Rows from block 2 of a small sound classifier, named by matrix and row number. Rows with one number belong to one channel. Each number is 128 + 32 x the weight over its row's rms, rounded and kept within 0 to 255. All counts start at 0. Numbers have three digits each. After the name is the row's rms in percent of the matrix's.
Before each channel's rows are labels from the 100 clips, of 14976, where the channel reaches its highest value: "responds to" is what is common among them; "loudest band" is the band of the loudest frequency at the time of the peak. Only what is clearly more common there than usual is listed. The data: read English sentences (LibriTTS-R). In brackets: how many of the 100, against the usual share in percent.
# convs0: first width-9 conv, stride 2 (model.blocks.2.convs.0.weight, 192x128x9, each kernel summed), inputs 0-127
# convs1: second width-9 conv (model.blocks.2.convs.1.weight, 192x192x9, transposed, each kernel summed), outputs 0-191

responds to: voice: male (98 vs 48)
loudest band: 500 to 1000 Hz (51 vs 6.7); 250 to 500 Hz (35 vs 13.8)
convs0.133 109:130109209169105110073122168078117155135120185148174140126104141120082092104162139147077076090145105138131143103100165094073093109140088148091112103093085147149178134106089185097106135064144055073142183127111142087162098116077134098127122158086161108141150122114125202141147117085086117117127106115105208132189087141106112127141107139140103170154123098151158152094167129152177093123150
convs1.133 092:145218117105109093230169133124110140118123144164132162095100113171113165177135103145142124188133050087116085177095171112107121148111093121126107101216147132147167159099153128120186091115137131117114125107153132130151122139140171135121082080137125146097106132165131104119176098148101100131103162173136131168151099104085128097081139156144133101117123110136137137143183113102069181166127160180142209168111146110180103163215158094056140172150194123089053130095116105134165151117135095134109165115116149152147121106197101140160114136111122180166120159139126133173100120107123188087

responds to: voice: male (100 vs 48)
loudest band: 4000 to 8000 Hz (47 vs 5.7)
convs0.164 079:091113182093155113159110074166083182122133088163151184123168144121105152119162137087120122185104116154121089118107074119103113147091111114138114119085145148146105083152124163102134123088115153128085170104098130121089097068074157145172152163174172109120124077108128173166103104158131085095100133117122083099050136102150112168129116126154116127069093127100040119180183152064128090090083
convs1.164 094:097158135078087088142159075175080110126153136138105118078094093153089122156143091143095071106166124156135095129074175116102082119140100136139063137119174112090144135104091114087117093124131105097083083159150154123147094080170175143093156097119141170138130130169138160128131083107104095158106113089053078095145079111158082094125070105186106102138137132154090104105172074092115167161067102085057151122123119149107165113104153150151110134086139064156162117095149080098064155096081075135075126168112159133154082094140112095139123091089103174114097116126086102112080088104154167171

responds to: voice: female (100 vs 52)
loudest band: 4000 to 8000 Hz (64 vs 5.7); 2000 to 4000 Hz (30 vs 2.6)
convs0.13 112:150177116131094100093147139124133115128173107082114135114083100098190072134117097165108216105121118161137122130185157159164175162127100120140112121157125130173105111135172120149100132146092120109130130114095106157113088129200155146117140133134149157169116119158083128114108092174181189181055171117162137161152118174136211161172151090105158127161140233129120087115132144150134177092098
convs1.13 096:111145074132124096102113114117134126127097079084106061137133140078071120157096128108095090124081108196097126102158069098101130143103118111109108122156080132072064070117129108129130088082162109113123100088059206074097128092067069121126110100114177057101097080086182106082144103105128128085086103169134129112148133117130128113111121179077138140128118168151197113108087136099119083076122100100108140100104160194112123087125140138104112143171172089093119105136182140183155155102085128079131091086115098116104103096154142110072161089141107072109146082170123158106129134142117080115

responds to: voice: female (100 vs 52)
loudest band: 500 to 1000 Hz (29 vs 6.7)
convs0.31 077:128120108101089070079147154065150119159106188127126083063096076124142101088110074105179119105128156132168115133121149142100102106186114147127122066170069116121100170094143112145105079078077131110098114123132076136129157118148130104067116107114111060122101133130077096072147091065130093099157111150134097115199039154102148105100140076086152106136147100146122127109116083141111129129166
convs1.31 062:116106103143107138132090136103133115159136079133146092138116145069101120115104135081114113125102148053146141102141067169170149141113157149114104146100077149154065120142144120112067122138115146134146118088097075109112165115089080134145132143158049097136138127091021111141140114156132140123198105108135157150074140099109122152153101099087153184147099094088137176153126143137125084089127056128153110111122109015078100175101076130157109094121096102038150138141103121098152160148095138101136115114125083152105131057147106175086156191142086077160145106095157127155181149133134071109

responds to: voice: female (100 vs 52)
loudest band: 4000 to 8000 Hz (49 vs 5.7)
convs0.91 096:108141175177075116092140158117114115127066157145202132137100171097116085101109121100105103089141143151176111127106171114121120038120086140088086139102096145169139134088117160139088142086134070052105194118113124085107111107121142097127109082074151099139178110102116147143099103066145086102062161145092184118164128211099131116118076126125127144159146102147133130074156099132134140121174
convs1.91 087:151188141096095112181134119096092111125132110106123096070122130100108134168134101120136136114115025082126137143076114149127114141105099140129144057169095161146123154105149137133146091141176149110103146099151120140140161132111113121124072108124103124099136102123098112129179108108128106135149126249160165136159091102090131114113136202109071135140095083121233156135142069122089117132149119124162185138086156094141089148085149103037125147213187129066064140111100078093155154090133076120116153129128126106131143108192131135105130120101132117112159174127126178153135138108110115047

responds to: voice: female (100 vs 52)
loudest band: 4000 to 8000 Hz (41 vs 5.7)
convs0.122 082:129114103103092087102159182066191105158096183098143093087103088120150096103109091107175126095141160119182107135133170144109097091158119156141110092163095126104098167119144114156131101077080149106097107137142095113110165112163125119067097112103105078120083139127087097084139099059152105107156125162137104133205048164100144106084132089096151081165165094135117140093129094180098138114192
convs1.122 078:113076083119118141155054137107136127154125087110119099119126136089087125080104141093125110126100133071134147107121083155135128143103140139110108126099087136129083110114137122118083117136086159130127099079109053088104139113094084129146140144140054093118118131097034118132139113163138125120190120115115147161030129100109111148120101067088160172141117079074115148131106157116130087094122062121133071108115079017084084162093029139140126066108065104058145134126101115099157161145095127100122132115134092141106140061133129153087163150124114084155133096085143113174166128133121085114

responds to: voice: female (100 vs 52)
loudest band: 4000 to 8000 Hz (61 vs 5.7); 2000 to 4000 Hz (38 vs 2.6)
convs0.96 118:091111216183136123122159197086163171143099152101171131117112117160143136124176114161107119116129160139154143139127199129122131124111105168101149122115137150161170198174121209159123122134138175141147109107176121111160139136142138146134055121055085098129102114149128205185128112082139143149117165165116167119167116170105131129112074114139126135191149116170146119115075139204099156162179
convs1.96 113:125143149090070124192119079125059122159118113122058149062102097128119143120117058126137123136102131090119105120056116155078101118123095146141102115131104103152117129080129171095120132157105145051064129128126095150143137134132116097097164144081086130125136146113077106141127114111083063148155146096128116045126060115114110074114111167112175151121122092113127101069200129147118109128124123099134131149088151074134126147096123125116139123169105113095121158073097058070000133162115055141091117138083137112140107110124095096140108071075116103139159158122104150129122080086125116126

responds to: voice: female (95 vs 52)
loudest band: 4000 to 8000 Hz (33 vs 5.7); 2000 to 4000 Hz (28 vs 2.6)
convs0.173 095:178173112123126107116124118178104108124193107117116141131115123114147101103108112167078196125109103137116160107167111173160165221169114095142143138160134124183124112109153109125091145152129083104186157135090133146169107185150126131158175148146186149163145151165104118134157109187126202173057146091193123125149127149144188152169184111126147137122115212157165104134134142125142125111054
convs1.173 090:125177101149139099157161127152139149129118114104128095142124138110088144216125146116113115115101111214096124102161096080123162137122135107126116122169101147106082067131120124126129112072193110144130102120054221108103141093085094135131120118111206076128084106105201096095147109108147139085094091130158133129189143121120140133132130169094126137123118209193111138127127113112109105098130115101118170121124193222128146091131193151130102178142191110077136118137213141197069149121115148106138088091114097124110108114179091120123131111153131089114121099214134127115155147164113099120

responds to: voice: male (100 vs 48)
loudest band: 500 to 1000 Hz (40 vs 6.7); 250 to 500 Hz (36 vs 13.8)
convs0.50 094:075167174179149145107101139118155162138131153129127109128118143170061157143161155070090085155159107146110061109098153060144099091113135140145125128088124115143180123071109178093089118110158115109074172129130141111084068051063147123134099148121178144133133153094137189155074141164079076103080114100096176154137137135132082147103162141142090134153084101117177105151171140140178091135123
convs1.50 101:141172143107124079175156106106106092131159122160144115110117108138128141136195132148164081154177076123165120178112172070124079145173080104149057040111139138146185190114129125115153084128120103157110068151192099159158105107168175155139071087149107160047152132179137164153141072143142122144105153107102099198138110137128063113093073104142131083154104134140090134150116126062088143182075148173119162158122127122140077179111136119099145134092101086145054115121142117136179114113085096155099196131154162145160114142110140131161103124114117174162124153132126105192103125113129162127

responds to: voice: male (99 vs 48)
loudest band: 250 to 500 Hz (37 vs 13.8)
convs0.171 084:098141159151157146172081083054105159095107099064117157132156139144119157150157165123061133167112096134095089107125099079159136188067138114177125129116146131146132090149135163106159132115171161096096113151143159087099102067091124170092103223120126118154173161127163181160133160174122139108112109092117181145101132099146136181172139164164100167092110141095185142162142139078189123128128
convs1.171 091:133185094106089109160171079167077135145123170158102109111109106161133150181192092155132079167191151110132103150097192110094087158179079110157079113146173136152179171121132120093136081156101101104082097110162096149154142094192193130122148106167111164111127112206114186119156096131108087153120157160090107105160096106150075105122078119186147119180134143165147125110140124074115175191094132127101185165106159117142125150117156158165139162124116080172121138106126105120147134123079088160090183168120171174158084129157125130176118121115122194127152143150119143168117091116157182180

responds to: voice: female (100 vs 52)
loudest band: 4000 to 8000 Hz (62 vs 5.7); 2000 to 4000 Hz (32 vs 2.6)
convs0.33 110:169163121134116115100138136160121125136190103114138153120098117126182073129121115192080215113127104157129143120193143159151173175138109119110138122143133130181125110153163118136105146150115125126157162117085124146133099154184154138139161134144161165178134131163097128136122105191169204205053180100179153151154124167137202168167160100127140143152144226154130105126138161152138159099084
convs1.33 096:093164080143133097140149120142136148121106089084105083138126131109062127202111138108096100122085114197105117094158088094107139137110122109111107123163091131086067058120123109122125098074201109139129091104033221084092126073072076120126111107116175066124088087082198092097137109110141137085092103143141121129160136113126135125099122173075146142120134187158149118109104151110131098074113106101106166101110170197108131088152163143134099154151176082089132108132198138185124157134102132096137071085112092115100107099170125102101157095147125080126112089181120128121144131146126090120

responds to: voice: male (93 vs 48)
loudest band: 4000 to 8000 Hz (77 vs 5.7)
convs0.183 099:144078153103124091108120098106095127099112128116096180125173113102149117130115123169137129165093134125133103148107145145064123151073167138122106131163123116183083150098135110139123131101101078068094080172111128067109119064152120156018139168128084085154126194138110118071177147125135159118167123127127109128128096101157147126174169134140141147137146133198185155175054067122111095090183
convs1.183 109:098135040133131148129164125101105117121055100099132051130143146127125094155112118095091146122153107104026157105122132134129122123112127114106156137146118161104111110125134074140069134116116108107110160056125096101102156161121123058086110144109094101153000143135101158027165145131131113105119092124116170088131131093129168128144175103117144131172010127122113141138093133133103131123136055092116148140137105068063167112113135114091098122098162142010125142124104137101119109180143117101136118120109101130105146089132096129107110140139150127130173081108128108081143145113143115132

responds to: voice: male (99 vs 48)
loudest band: 4000 to 8000 Hz (52 vs 5.7)
convs0.190 080:083155182147165156170088082122096191146158088108124151138153142155119161152188161091121129159131121153117063131124082118137118164078133123184137137107155133152154086141137194119153121145149164140069115135139151149078093046084150150127162214170132122160134119120153193168112139172150097105090163109116124142062145140177103167120118153162118130073080129085111115150153141058154102124091
convs1.190 086:110166129099087097120176078146083120132127140146107101108083089150099131174170100144108067124180129177127102143103186122112084115162087127145055096123183115117153145124086110075106099146110117113083076121142169136153110062185181126118128106137157168105119118190173164113135071114111104155123120115072076080161092103165062089126059111184112110150131166169106107109115117090105172172068109094076162147107140183112116129103164168140122161111149052166113118107159105119108148111072083144076133180109164137161072100139105109155136103102103176124112126142104132124098087104161174162

responds to: voice: male (100 vs 48)
loudest band: 4000 to 8000 Hz (46 vs 5.7)
convs0.129 105:133112103117160156192103072086106118108171117090127159168151143122127155137115164144091128161093116112080162141129044103166148208080150079164135154148168147129113084182115122121181146149175191131154130130073164091161154103105107174122156176156100101160108110153179116163169168119158139114154127118136084122103141087168132169169130159185119173050123135118150185140115121065154122120145
convs1.129 105:114160093091096135150142095151087165158105208140110151100102107183123160165139114173124109142185160134113113149097202170124089141154090156174123118138215140171177153107114137092128108178149145115087127086152101124165117131202197115128134125154124190172121126202113161102157135158127106182169123148069103142142097105156105116153110146216129152146132128143187129116102130125124196192129131126103154147096146114142100133159141207146141140148141110134124127111152098109140170144115089163088138203123181156175090113157094129182159117101112192125122112139109152135129093123188203167

responds to: voice: female (100 vs 52)
loudest band: 4000 to 8000 Hz (64 vs 5.7); 2000 to 4000 Hz (29 vs 2.6)
convs0.108 119:150147081121113117115128117105179084199144147056129146115093119105150087119065112165151149090107102097117121142148152140172173124170104117134113133131141137137072110146180091179110124146107145194125115094107111163113117124155073131136117114097158151184099097174099085123089098130193160200073207103168122174190142202122162127129120107108126119163137149120088103094159119147061162083130
convs1.108 093:114123103161141115117124153099150132142120087081120081150144150072073132132119165100103096126105092195135145115172071118111132143109132128111118094145073137117062093134139128147136128089127120161135102081069200111090134097054066136134079135138199060101130111076192112116150115120145146085101128140153128122118149126113152152131125099075112177130184183143078119119037109120109096061134113122147122085106143198124086138121135173140120149093192103141106118149189164200144176105112163089160111096140085111087147106150136112099196111164158077132131096184129112137174135141141070087

responds to: voice: female (100 vs 52)
loudest band: 4000 to 8000 Hz (71 vs 5.7)
convs0.85 114:118167090088087094086141138058184094169079153073144105086086086073160105107080067116155154119114124134140110118152139106157134096166097126157095086126106118104069116130145097150082083133060148152115127101116069147117125113177126157097085099085146149141103117149058098084097083143161141129099145124126117177194115177089166141127127081065114113142154151124070115125131114159079138084157
convs1.85 099:101094065154146126107075152087144098139115080105136064157152155073078114066094161089117101139080118125120162100157065128127144125090134126091112103135078158084069077131148111145121103105081124159139109077074094075092142093075065122151110135157109066089118106079114117104125122130164133102140143174145134119059144115107124157145118112075149178139097128085163146140045142123133080075141080117128087119120106094103106122079069130124137111113091102093124128149130152167170161098098155083155088100157081138089159091157148143064162140153161064159157093147150165163177151154131072098

responds to: voice: female (100 vs 52)
loudest band: 500 to 1000 Hz (27 vs 6.7)
convs0.60 079:115124129122088065083142157066122126136076168143147064059085083127127099085117070098149115092139158132168116119114146131069108085162102151124124066150079122117104179103127123127084079077088110087116122126143095112136154120133141104058116105115111052107111129120074124085140084070116092075145106140130096105177033154092149081103137079102135105131138106159118127093118088142117123120153
convs1.60 062:121137108140116126138083151115148126144122080140141104133121153063082119139087148085127131144095125062141146118131058159184154132103159147109120147122063163137071131147168111117086105142131151134157121070112082108108143137084066135165128128158050095137128128078024111124157118157161161130204121122132151132079143108121123157144104132075147164141114091103173178154138114136134064084131073117141135129119109011086115141090086120148130105155099115064152130151111126089137145127114156096140117112158082162111140071161112187085150190147119053139138100091152158152175170145119061095

responds to: voice: male (100 vs 48)
loudest band: 250 to 500 Hz (38 vs 13.8); 500 to 1000 Hz (35 vs 6.7)
convs0.160 083:080153167162161153130097139126151162123128138135118086138126148182061164151170140067085091157149107151112075081096132065136089125110122133161118145093138107134175105081117170076100122129160116102078164124150151126094094066052146130126111178140178139117150141096140188167083140168058069082081086097100174124122146110135094147121139148153093156124081107105171126143168148122183089156113
convs1.160 105:142175154104120094163157099118104097129164140178138125113106109147125149151193117153166070160170093108167116168111165071110085140174092100156054050125144134142174175112138129108160097125118116143100059154164095159161105085175180174143078102160100158059166145188124144151129064153129110143125165126101088177139101138133057112098064097150142103140116143150094138140119110063093150183065146174108171158124138114147088164118148136112157147105095071163066114118136115123175123111074092150096187139150163157165101139147136134164112131120119170169113159149130127204099111113132158134

responds to: voice: female (100 vs 52)
loudest band: 4000 to 8000 Hz (69 vs 5.7); 2000 to 4000 Hz (25 vs 2.6)
convs0.88 110:137161103128107094093141140092188099160125129085152121109098102105175094116090077153125163109132115135138104112169177125159165110139092125151103112126116115132088114133183115175080109119081136152116145095129087156102106103192122127109099117095159153178101106176072106120070088134183154188064182118152119191183132193093185136123126085083118101179159159134089104111131115182084171079146
convs1.88 089:119107082143142113112108150091142128126128065105122066140154150060085111123101153087123088133084104166128154108157054108120132132094135116099106090136064155091053077127147109148143094079102112167142096095062157093087126088053052136151098112154168048087119096066164107125130110130160141089119146132137127135100146131114123156138112121065143157124134154138117129128035135113133065062123104133115102094128136159121100116100111128130135142116150086121105104144177147184153165099088146069142095082152071122083152107160162126081161131150151059160137088181148131166157153144120061094

responds to: voice: male (99 vs 48)
loudest band: 500 to 1000 Hz (42 vs 6.7)
convs0.48 136:088121233147134096114128143125094222113075114139167090110113131141111133129187103147062113131131132158146130070119150133071134120095090159091145111048104136160142158132115219123079110094112080140133120078148110132133120135099155124129078087097126105108134099110107255177088091120097146116090126107097142130112118157112109119137064115122102129144113117159098113126118156131148108138086
convs1.48 150:143136162080086157164111079139069141174169162121086193065101099160133175123138064169134149127116152104148105136057150160086084118164085160167136140125147100147160150073131191104125167175139176077064160166141116165177149138167160151096174178096110154137161150141100119172123144135087064172169127116113134104099070136129147100114136143152162177124133104100128096074179151179147133169136142125143134141119128103138142169148112156132143102144129146114139171066083057077087163172147061178090137159103169104172121134131104102158142091079136140136150181106121150129139080101149151165

responds to: voice: female (100 vs 52)
loudest band: 4000 to 8000 Hz (66 vs 5.7); 2000 to 4000 Hz (31 vs 2.6)
convs0.161 118:161155097130134126126130122189126101133207093116137173132119134126172102136094130201089200106109099112130134109185144177154163171133127111116146152142148133169124114160161110149113165162134132146140146121095142132121103150179100143149193127171145164173124137178114106156115117181169201226050189099183153144140133158162192149156162113143139132153149200145129108116151147150115162104092
convs1.161 105:103162087152137093150155135136140149120105099090109090141134138104066128212111148101105095111089106202100127095161084092114139143102135117110108118162101125096060066121119109133130097074196104143131089104050226098089110097074074116125107098114204074107097103079199104093145099120137145088094110115145110140163141129125127128104108162091131127117157186171122113112117117095105106076112118116108168100118174213115129107150179145136106163142184080120114102137192142194091159115092146086140081103110093110097113116161120100101156095157138083129112084192118124116134136145126094113

responds to: voice: female (100 vs 52)
loudest band: 4000 to 8000 Hz (62 vs 5.7); 2000 to 4000 Hz (31 vs 2.6)
convs0.55 119:140187121138100114094143140137122120117175088094117135125094113103178089151123113164115219114125119169143094114188159162155155141105117129142115137161133121172115111128172123141092139150095111107114124116107111151090072110194163156114149134144136169161124130141084134121100109177171206176033162110159151151134130167129207171162158101112157112163139243139116071125128147155142162099095
convs1.55 108:116156057138127091098126126118138133129094089094117058136138133089073114175091132107097076126079116202078126095159074108108130133099120112099100129143092138067074054121134103128134082094185112116129105082060197073106112095077066092129112102111181067107069102089189101072124099126132128103095102152144109129159139120120120113114109187092145132117106172148194115113088133098123091079121110101090162111109157191113126074131154136100120135180154082082124101141180143183140163109087129084126086106110102122111110099132129111072150097132121070117135078168129159119113137147126090121

responds to: voice: female (100 vs 52)
loudest band: 4000 to 8000 Hz (65 vs 5.7); 2000 to 4000 Hz (28 vs 2.6)
convs0.19 116:162151082120111106111138118107179081192144149056134141116097119106156087122068099162137145090103107096121131142146156143169181120169100119139111131131132137139075113142183092181103123137105135185133121089111108158118118137154081131143113120097168153184109093178092086116097087131196159200077203106173118173188143205119168125132121098102125120163136143121093112088167117146072166089130
convs1.19 089:110117106164146113123124155097142129143123083087119086147140152072079125141118159098112102122106090183136141121169066103117134142111130123115124087148073141113050085141137125145129131082131115167138104079073199113087140085052066141137078130143201058092132108075185111116154114121158141087108127138151127130121143126111141150131121111065103172131172178145081117122036108121116082060129117125147118088110146191129085140111133162132118157088191102133103121144185150193140165100108160080159116092144077106088150106150129115098190118162156073137129098186143110145172144149141068084

responds to: voice: male (98 vs 48)
loudest band: 250 to 500 Hz (41 vs 13.8)
convs0.38 083:093171163154146160152070128108092181150158091088121145120119136127121146153169144103103141143137090162124039106140113097150120131075123111179137132077134117131161069126119174114143123156150146138049112133162137125064063044095158142121151208159129127157148145120144190144076142181145115127051154085114154140079143158153124169127102157146087144112086149078125092127153151094159117113080
convs1.38 080:136171129101088083125176076126086117142139134156101095116090099150127144174191093147119068152187119157151096155112174099103084144186083117157056086129165122124178169135109121093133081140077106110093068123167163154159122053174176146122122101152152156092135100188173177126141066099107101143106133145087089081147104116150058096114060122164123117172135159169136110108097118064110154178076132112086168152102145182139112137111149156138133172147134065167113117114144126131137124107070091156092180156118174148159070119126127119152132122119100180130153164149117150138113086098149169169

responds to: voice: male (86 vs 48)
loudest band: 250 to 500 Hz (42 vs 13.8); 500 to 1000 Hz (36 vs 6.7)
convs0.181 089:110140202163087086061135131080086156124081160127154109095095151126127102110148097101091104099117156159148131135112147140090065079121088140087128114121089119159136180094123183111096085072115107028117116151121116108130131118138168079071087122076096082118149136089102175123124098071123079103095147141100152111158085183065118078075091115106121092139131101127170146101118077129127121138145
convs1.181 061:156164146104108099207119135083115116132109096122116132106103145087100145154105108125154128128104060084092101128090087158151147157099131143130114099163067172142122154116163156118134075140116143093125125078135105143133121154112089079116079095112100094114082121105078090098178085102131127136160137093173116033156109115111117119136119219091123106089145068116130150129164089127072083120118115101136169132114164051139127133112142105047138142215154112080094118128117102074000130136124107106121139120128120131138148107163064135123110133087129094136125139108132129142081144114116097091

responds to: voice: female (100 vs 52)
loudest band: 500 to 1000 Hz (40 vs 6.7)
convs0.79 081:135117107099091075088159161063144111129096150116106084077102071125136097084109066085179114107132158135176118119120138136098097099170114155135121068175078112110097167082151106125111094074081120100115112135130085136133162131152136105067097114106111054100095142120086089073145096063117077080141102162139084111173036124103151100092146082087150101139134109140124128110103086135106120123153
convs1.79 063:121106100141107116143088145113138119141132072143141093136120157073112126110102139082122102145097143058136148104137068175173165136099166147102099141115074156147060121144154118122086102128129130108147099078094087102103147112090073119148139112149046088134145125086030113126145095153137151122195108108138146163087139118105104159161089096077169164144106103099136184156131149120111072089112068135142089117135112011083107172083091141164121111127109102050157126150104122091151153156091137095138134110125084163105126080149115190090156197143092066165139088114152133145164152142127080106

responds to: voice: male (100 vs 48)
loudest band: 250 to 500 Hz (35 vs 13.8); 500 to 1000 Hz (34 vs 6.7)
convs0.81 088:104171162171158149129111137128167164121151129133117098140117154195074172162166143071091085155159112139119063107097145077145077112099129156165123147111142112116175124071154170092101108124162126114065148133154136140084079056072141129147092184122177150127147158107146190156068140174095065110085111114120159135121156140127090148088149147145107114145073089091182112143173133147184103158121
convs1.81 104:141167149097115077155150092114102105135152133181141124108121106140117150148189123145171075159178097127159135164109163078127083136169088109154046041130146143153183180120133130110151099125125105142105048154173098165162102089174180158141077092154103153063146144180132153151132058150137115142124162096102089183154104133134049107122064112150143100145120138152060142150110135071097147184067154174103155159132141118140085173109142134109155141108105076168060117120144111120128126132073090150089189141145163154162106131122130137164110128116113167177111145144127109198100108119133157126

responds to: voice: male (99 vs 48)
loudest band: 250 to 500 Hz (45 vs 13.8); 500 to 1000 Hz (30 vs 6.7)
convs0.93 071:084153169186162147153078117102125173124129135122128103136138148173068163146166148080079096161157106138122059097098121074152105152095126145169135140098138121146162101096136167080126121117160133097069148135154151117080090053049134132104118204142168120137166153099146192165107143160086079083097095092101182144112140114156095148125134152145100136113071111109172126147162135093191092145116
convs1.93 091:139178137102111089144170083128089121139150145170124110108102095151130148168201112147149073160184117125160116157098176086114081145174083111156055064135162133143179171119130122097147079136105104128097062131166097157157115085183188156128103089162112162075154124197140162138136060145128102144119154128095091132157096126149053100110058114167130102153128144160102132133112111061096161192071145153098179157122142128143100161119155144130147157104102072168085117124140106122170127104068088157086186146130167166161088128146120130166121122109105182162125148148123119178106102108143178149

responds to: voice: male (100 vs 48)
loudest band: 4000 to 8000 Hz (27 vs 5.7)
convs0.8 108:061093157074162095152112090163082168110134133153150124092137100107131132086117102130037157161087119144098143107123074141104143162085089093121101065107122124117056108169109150125142109142140153135106151118098108082128153066125152139095143047117105080129095057116139167164160121139145133096176114110110061074097097102096134133150106121146147163064144138134055111155130117093111103061132
convs1.8 147:102099124058099160144091103143075104138160165122109179045120093157114138089124088160119118089123118087143119127043159142093088151130130158147119150084162123118148154059122132114108129132135134123077158160148092142161105136150153158142154138141087148163146131146068157153126159183127074151124128079073120181073061141142145149094119102163126132105142061076107115114170116140160159151120105114107099087161075084091154164144088151141139064079131133138162133068094041055105181130115066123080145159160162127163137134074118115148162116077132148113110133079112071134121087122176161148

responds to: voice: female (100 vs 52)
loudest band: 4000 to 8000 Hz (68 vs 5.7); 2000 to 4000 Hz (29 vs 2.6)
convs0.118 116:105094207187130116130154207099171164135062167123186124126129125144146140110177115145137131118152190131173142151132162099126143071106112147114132126131142135151185165153130204178134126125135171139134141117161121113138161127139130145119055120058088071125107118141128194181128118053149115123133162185102164111172115179102127124104095125129130124160167103155154143105089127173098155152212
convs1.118 109:120111150101083110190098094111067125148114087100075130070123119103119135090110080121127121121109111065131129128072099144095103123116094137132109085140087119151108129088127165115120127142083111059075111101133035149121133120115097091093140140084058110105142120106056121132138104084106080127137141095124123022111072084109113086133119140095156139133110087096136115080179119122094098111126099098129099139077134043115115143092100113106135116164054105098104156095089070082016134141114064124098134123083120101125133058141113107127106082094119101130163149127102139137123092095123097098

responds to: voice: female (99 vs 52)
loudest band: 500 to 1000 Hz (28 vs 6.7)
convs0.37 080:115122115104091072073150149073128120143089168131130075064095076126130096081119073086167116101138160138168114111124146135088095098184114149126124066174074114111106173085138119119084083074080107105114123133134084130129146121138143102067120109108112050110098133117080104072141093075112081082137097151129089109181039140095147101103152077091145101137133111154124111109109088136110102117145
convs1.37 062:123107115150112125121094161111141117144138079152154087143112143067098117122083139088127117144098146063144147106150060174184160127104164157108111149108075172141069126149161123117087118137117147131151120076103076105113140123093065142166138136164061105133136134078029107126143110152159163122193107113139149155078148107115120161160100111080144174135110100102159192167133120126129068090124065127138109122125117031081109162088087131149122114147114112054163123146102126100146142127107146101143123110149083171107149067165105191089161203152115052147140101102169142160163160148119073110

responds to: voice: female (97 vs 52)
loudest band: 4000 to 8000 Hz (61 vs 5.7); 2000 to 4000 Hz (35 vs 2.6)
convs0.90 106:100123205179113099077155167116139180118093160125188105083092117156156115135184079128116134112148173150166156144132168147088128110109092164092128109130092138177167190120143205153089090114098139117142132112142096140151128135150161124105045105058094091123093100139092205156120096090141124132138150177107153102143091182081141115109063091109152116154150121158140126108077130171121150148173
convs1.90 083:123145157101084127197120097086069101152137093110072154076101105101112143115108066128140112114097115107137118121071089158091103123117097150135096100124083115138115125087124178104118113160121157065075125127134112150136130128124091111100147142072115111113159138098094104152130101122100082141162134091137114052144075109114102074133086195089163161106144095122164099076197123149114070120106117100119152132089171095128141139085137114067133123208084104122118158088110074082000128140099072131105139129097131093143118093121081090130104077067121086124151160134108168108106103092123085110

responds to: voice: female (100 vs 52)
loudest band: 2000 to 4000 Hz (34 vs 2.6); 4000 to 8000 Hz (34 vs 5.7)
convs0.66 103:192167120137150113119145114186119128112196100130102115147111137136155106108118112166112191132117109151146140112185150204156154210142113118130133157178142128190127129099197124125094155141123092080162158134096134165140108169167150114151166133151191154173121150169104127162143102146130178192062137115212119142135148129148202125139173100130166121154117213156162108140146136134154137121074
convs1.66 094:118170089145140117151148125142141154126119100108125087139130136104094133219127145108117109109102116205094120102164092105124157136108131114115117123154092138106071072133117119132135104072221118137134106114044229103089124103068077124129119110106207077138089118091200096092153115116141145081108106142154132159188137132115136129122124170082142133129117187184122132123125136114121101081124121120109168115138188231129129097120192145125099169135193101089129114136217140182101156136111140092141093084101095111097116118167107117108136114155123081121123091211128123117145141154110093111

responds to: voice: male (99 vs 48)
loudest band: 500 to 1000 Hz (39 vs 6.7); 250 to 500 Hz (33 vs 13.8)
convs0.166 091:099166172180152126147109102114117174083173115162121106141126148201045164138160122090071056160149113106112103113065139089154091144095124155152144144115133115123168134085146178079102123123156123085106134145173138111120104091038104124131130178141162129119139145101139190162083122137093068110098083109118158142110134111161075121074144131138112105144072069122166107146147108112176082175100
convs1.166 084:130125148089129095157123112147113132122136151167140123091125116166126127120188137128160104161159130112151128144091179084123087130153109113131075088128170148148174145093134104108145101127092098145114071157154078153130090102177184121144105090163097158110139119189118147153117081144146122145122170056060101124120102133144080126125092060174152099119125124122000142153135143076100165182078143163110118150142076093142119169122119144148147117024092100146084106111132096114109113147087099149079159150151145161143131130131135137172110141107129188162079137100128038185109118121131189127

responds to: voice: male (100 vs 48)
loudest band: 500 to 1000 Hz (39 vs 6.7)
convs0.3 096:081091212116121061092103088141082149099094128153165122089125108114091098097137087127084090121110144117085145108091136106047087141104090141069158094127086126162145159149108164089104086091097120077130124124107108086153091096087122082085144121107146093101123119084088177135149074105087088109114089117076136085108063104097077087099100082111147118147098089164119142137114112130129078119091
convs1.3 068:120173168120116149217161141160145114124117114133107151113072146112071130196089149106130163168097097087101112116117117135164143146103130127109170168161107152134124122128157110096118142122087132124135151111129126118119117156120126103163166130115097130177110150111102097104146118138170148135132118045117161054142117105105180129149167159109075131092109104117057142131255117165080126117132123102136224156126132103128224127118162110139140143135134170074171119115147112112000119130160127125108126115157108161114121099157091130135105108113157119100071121095098083141126130150120121108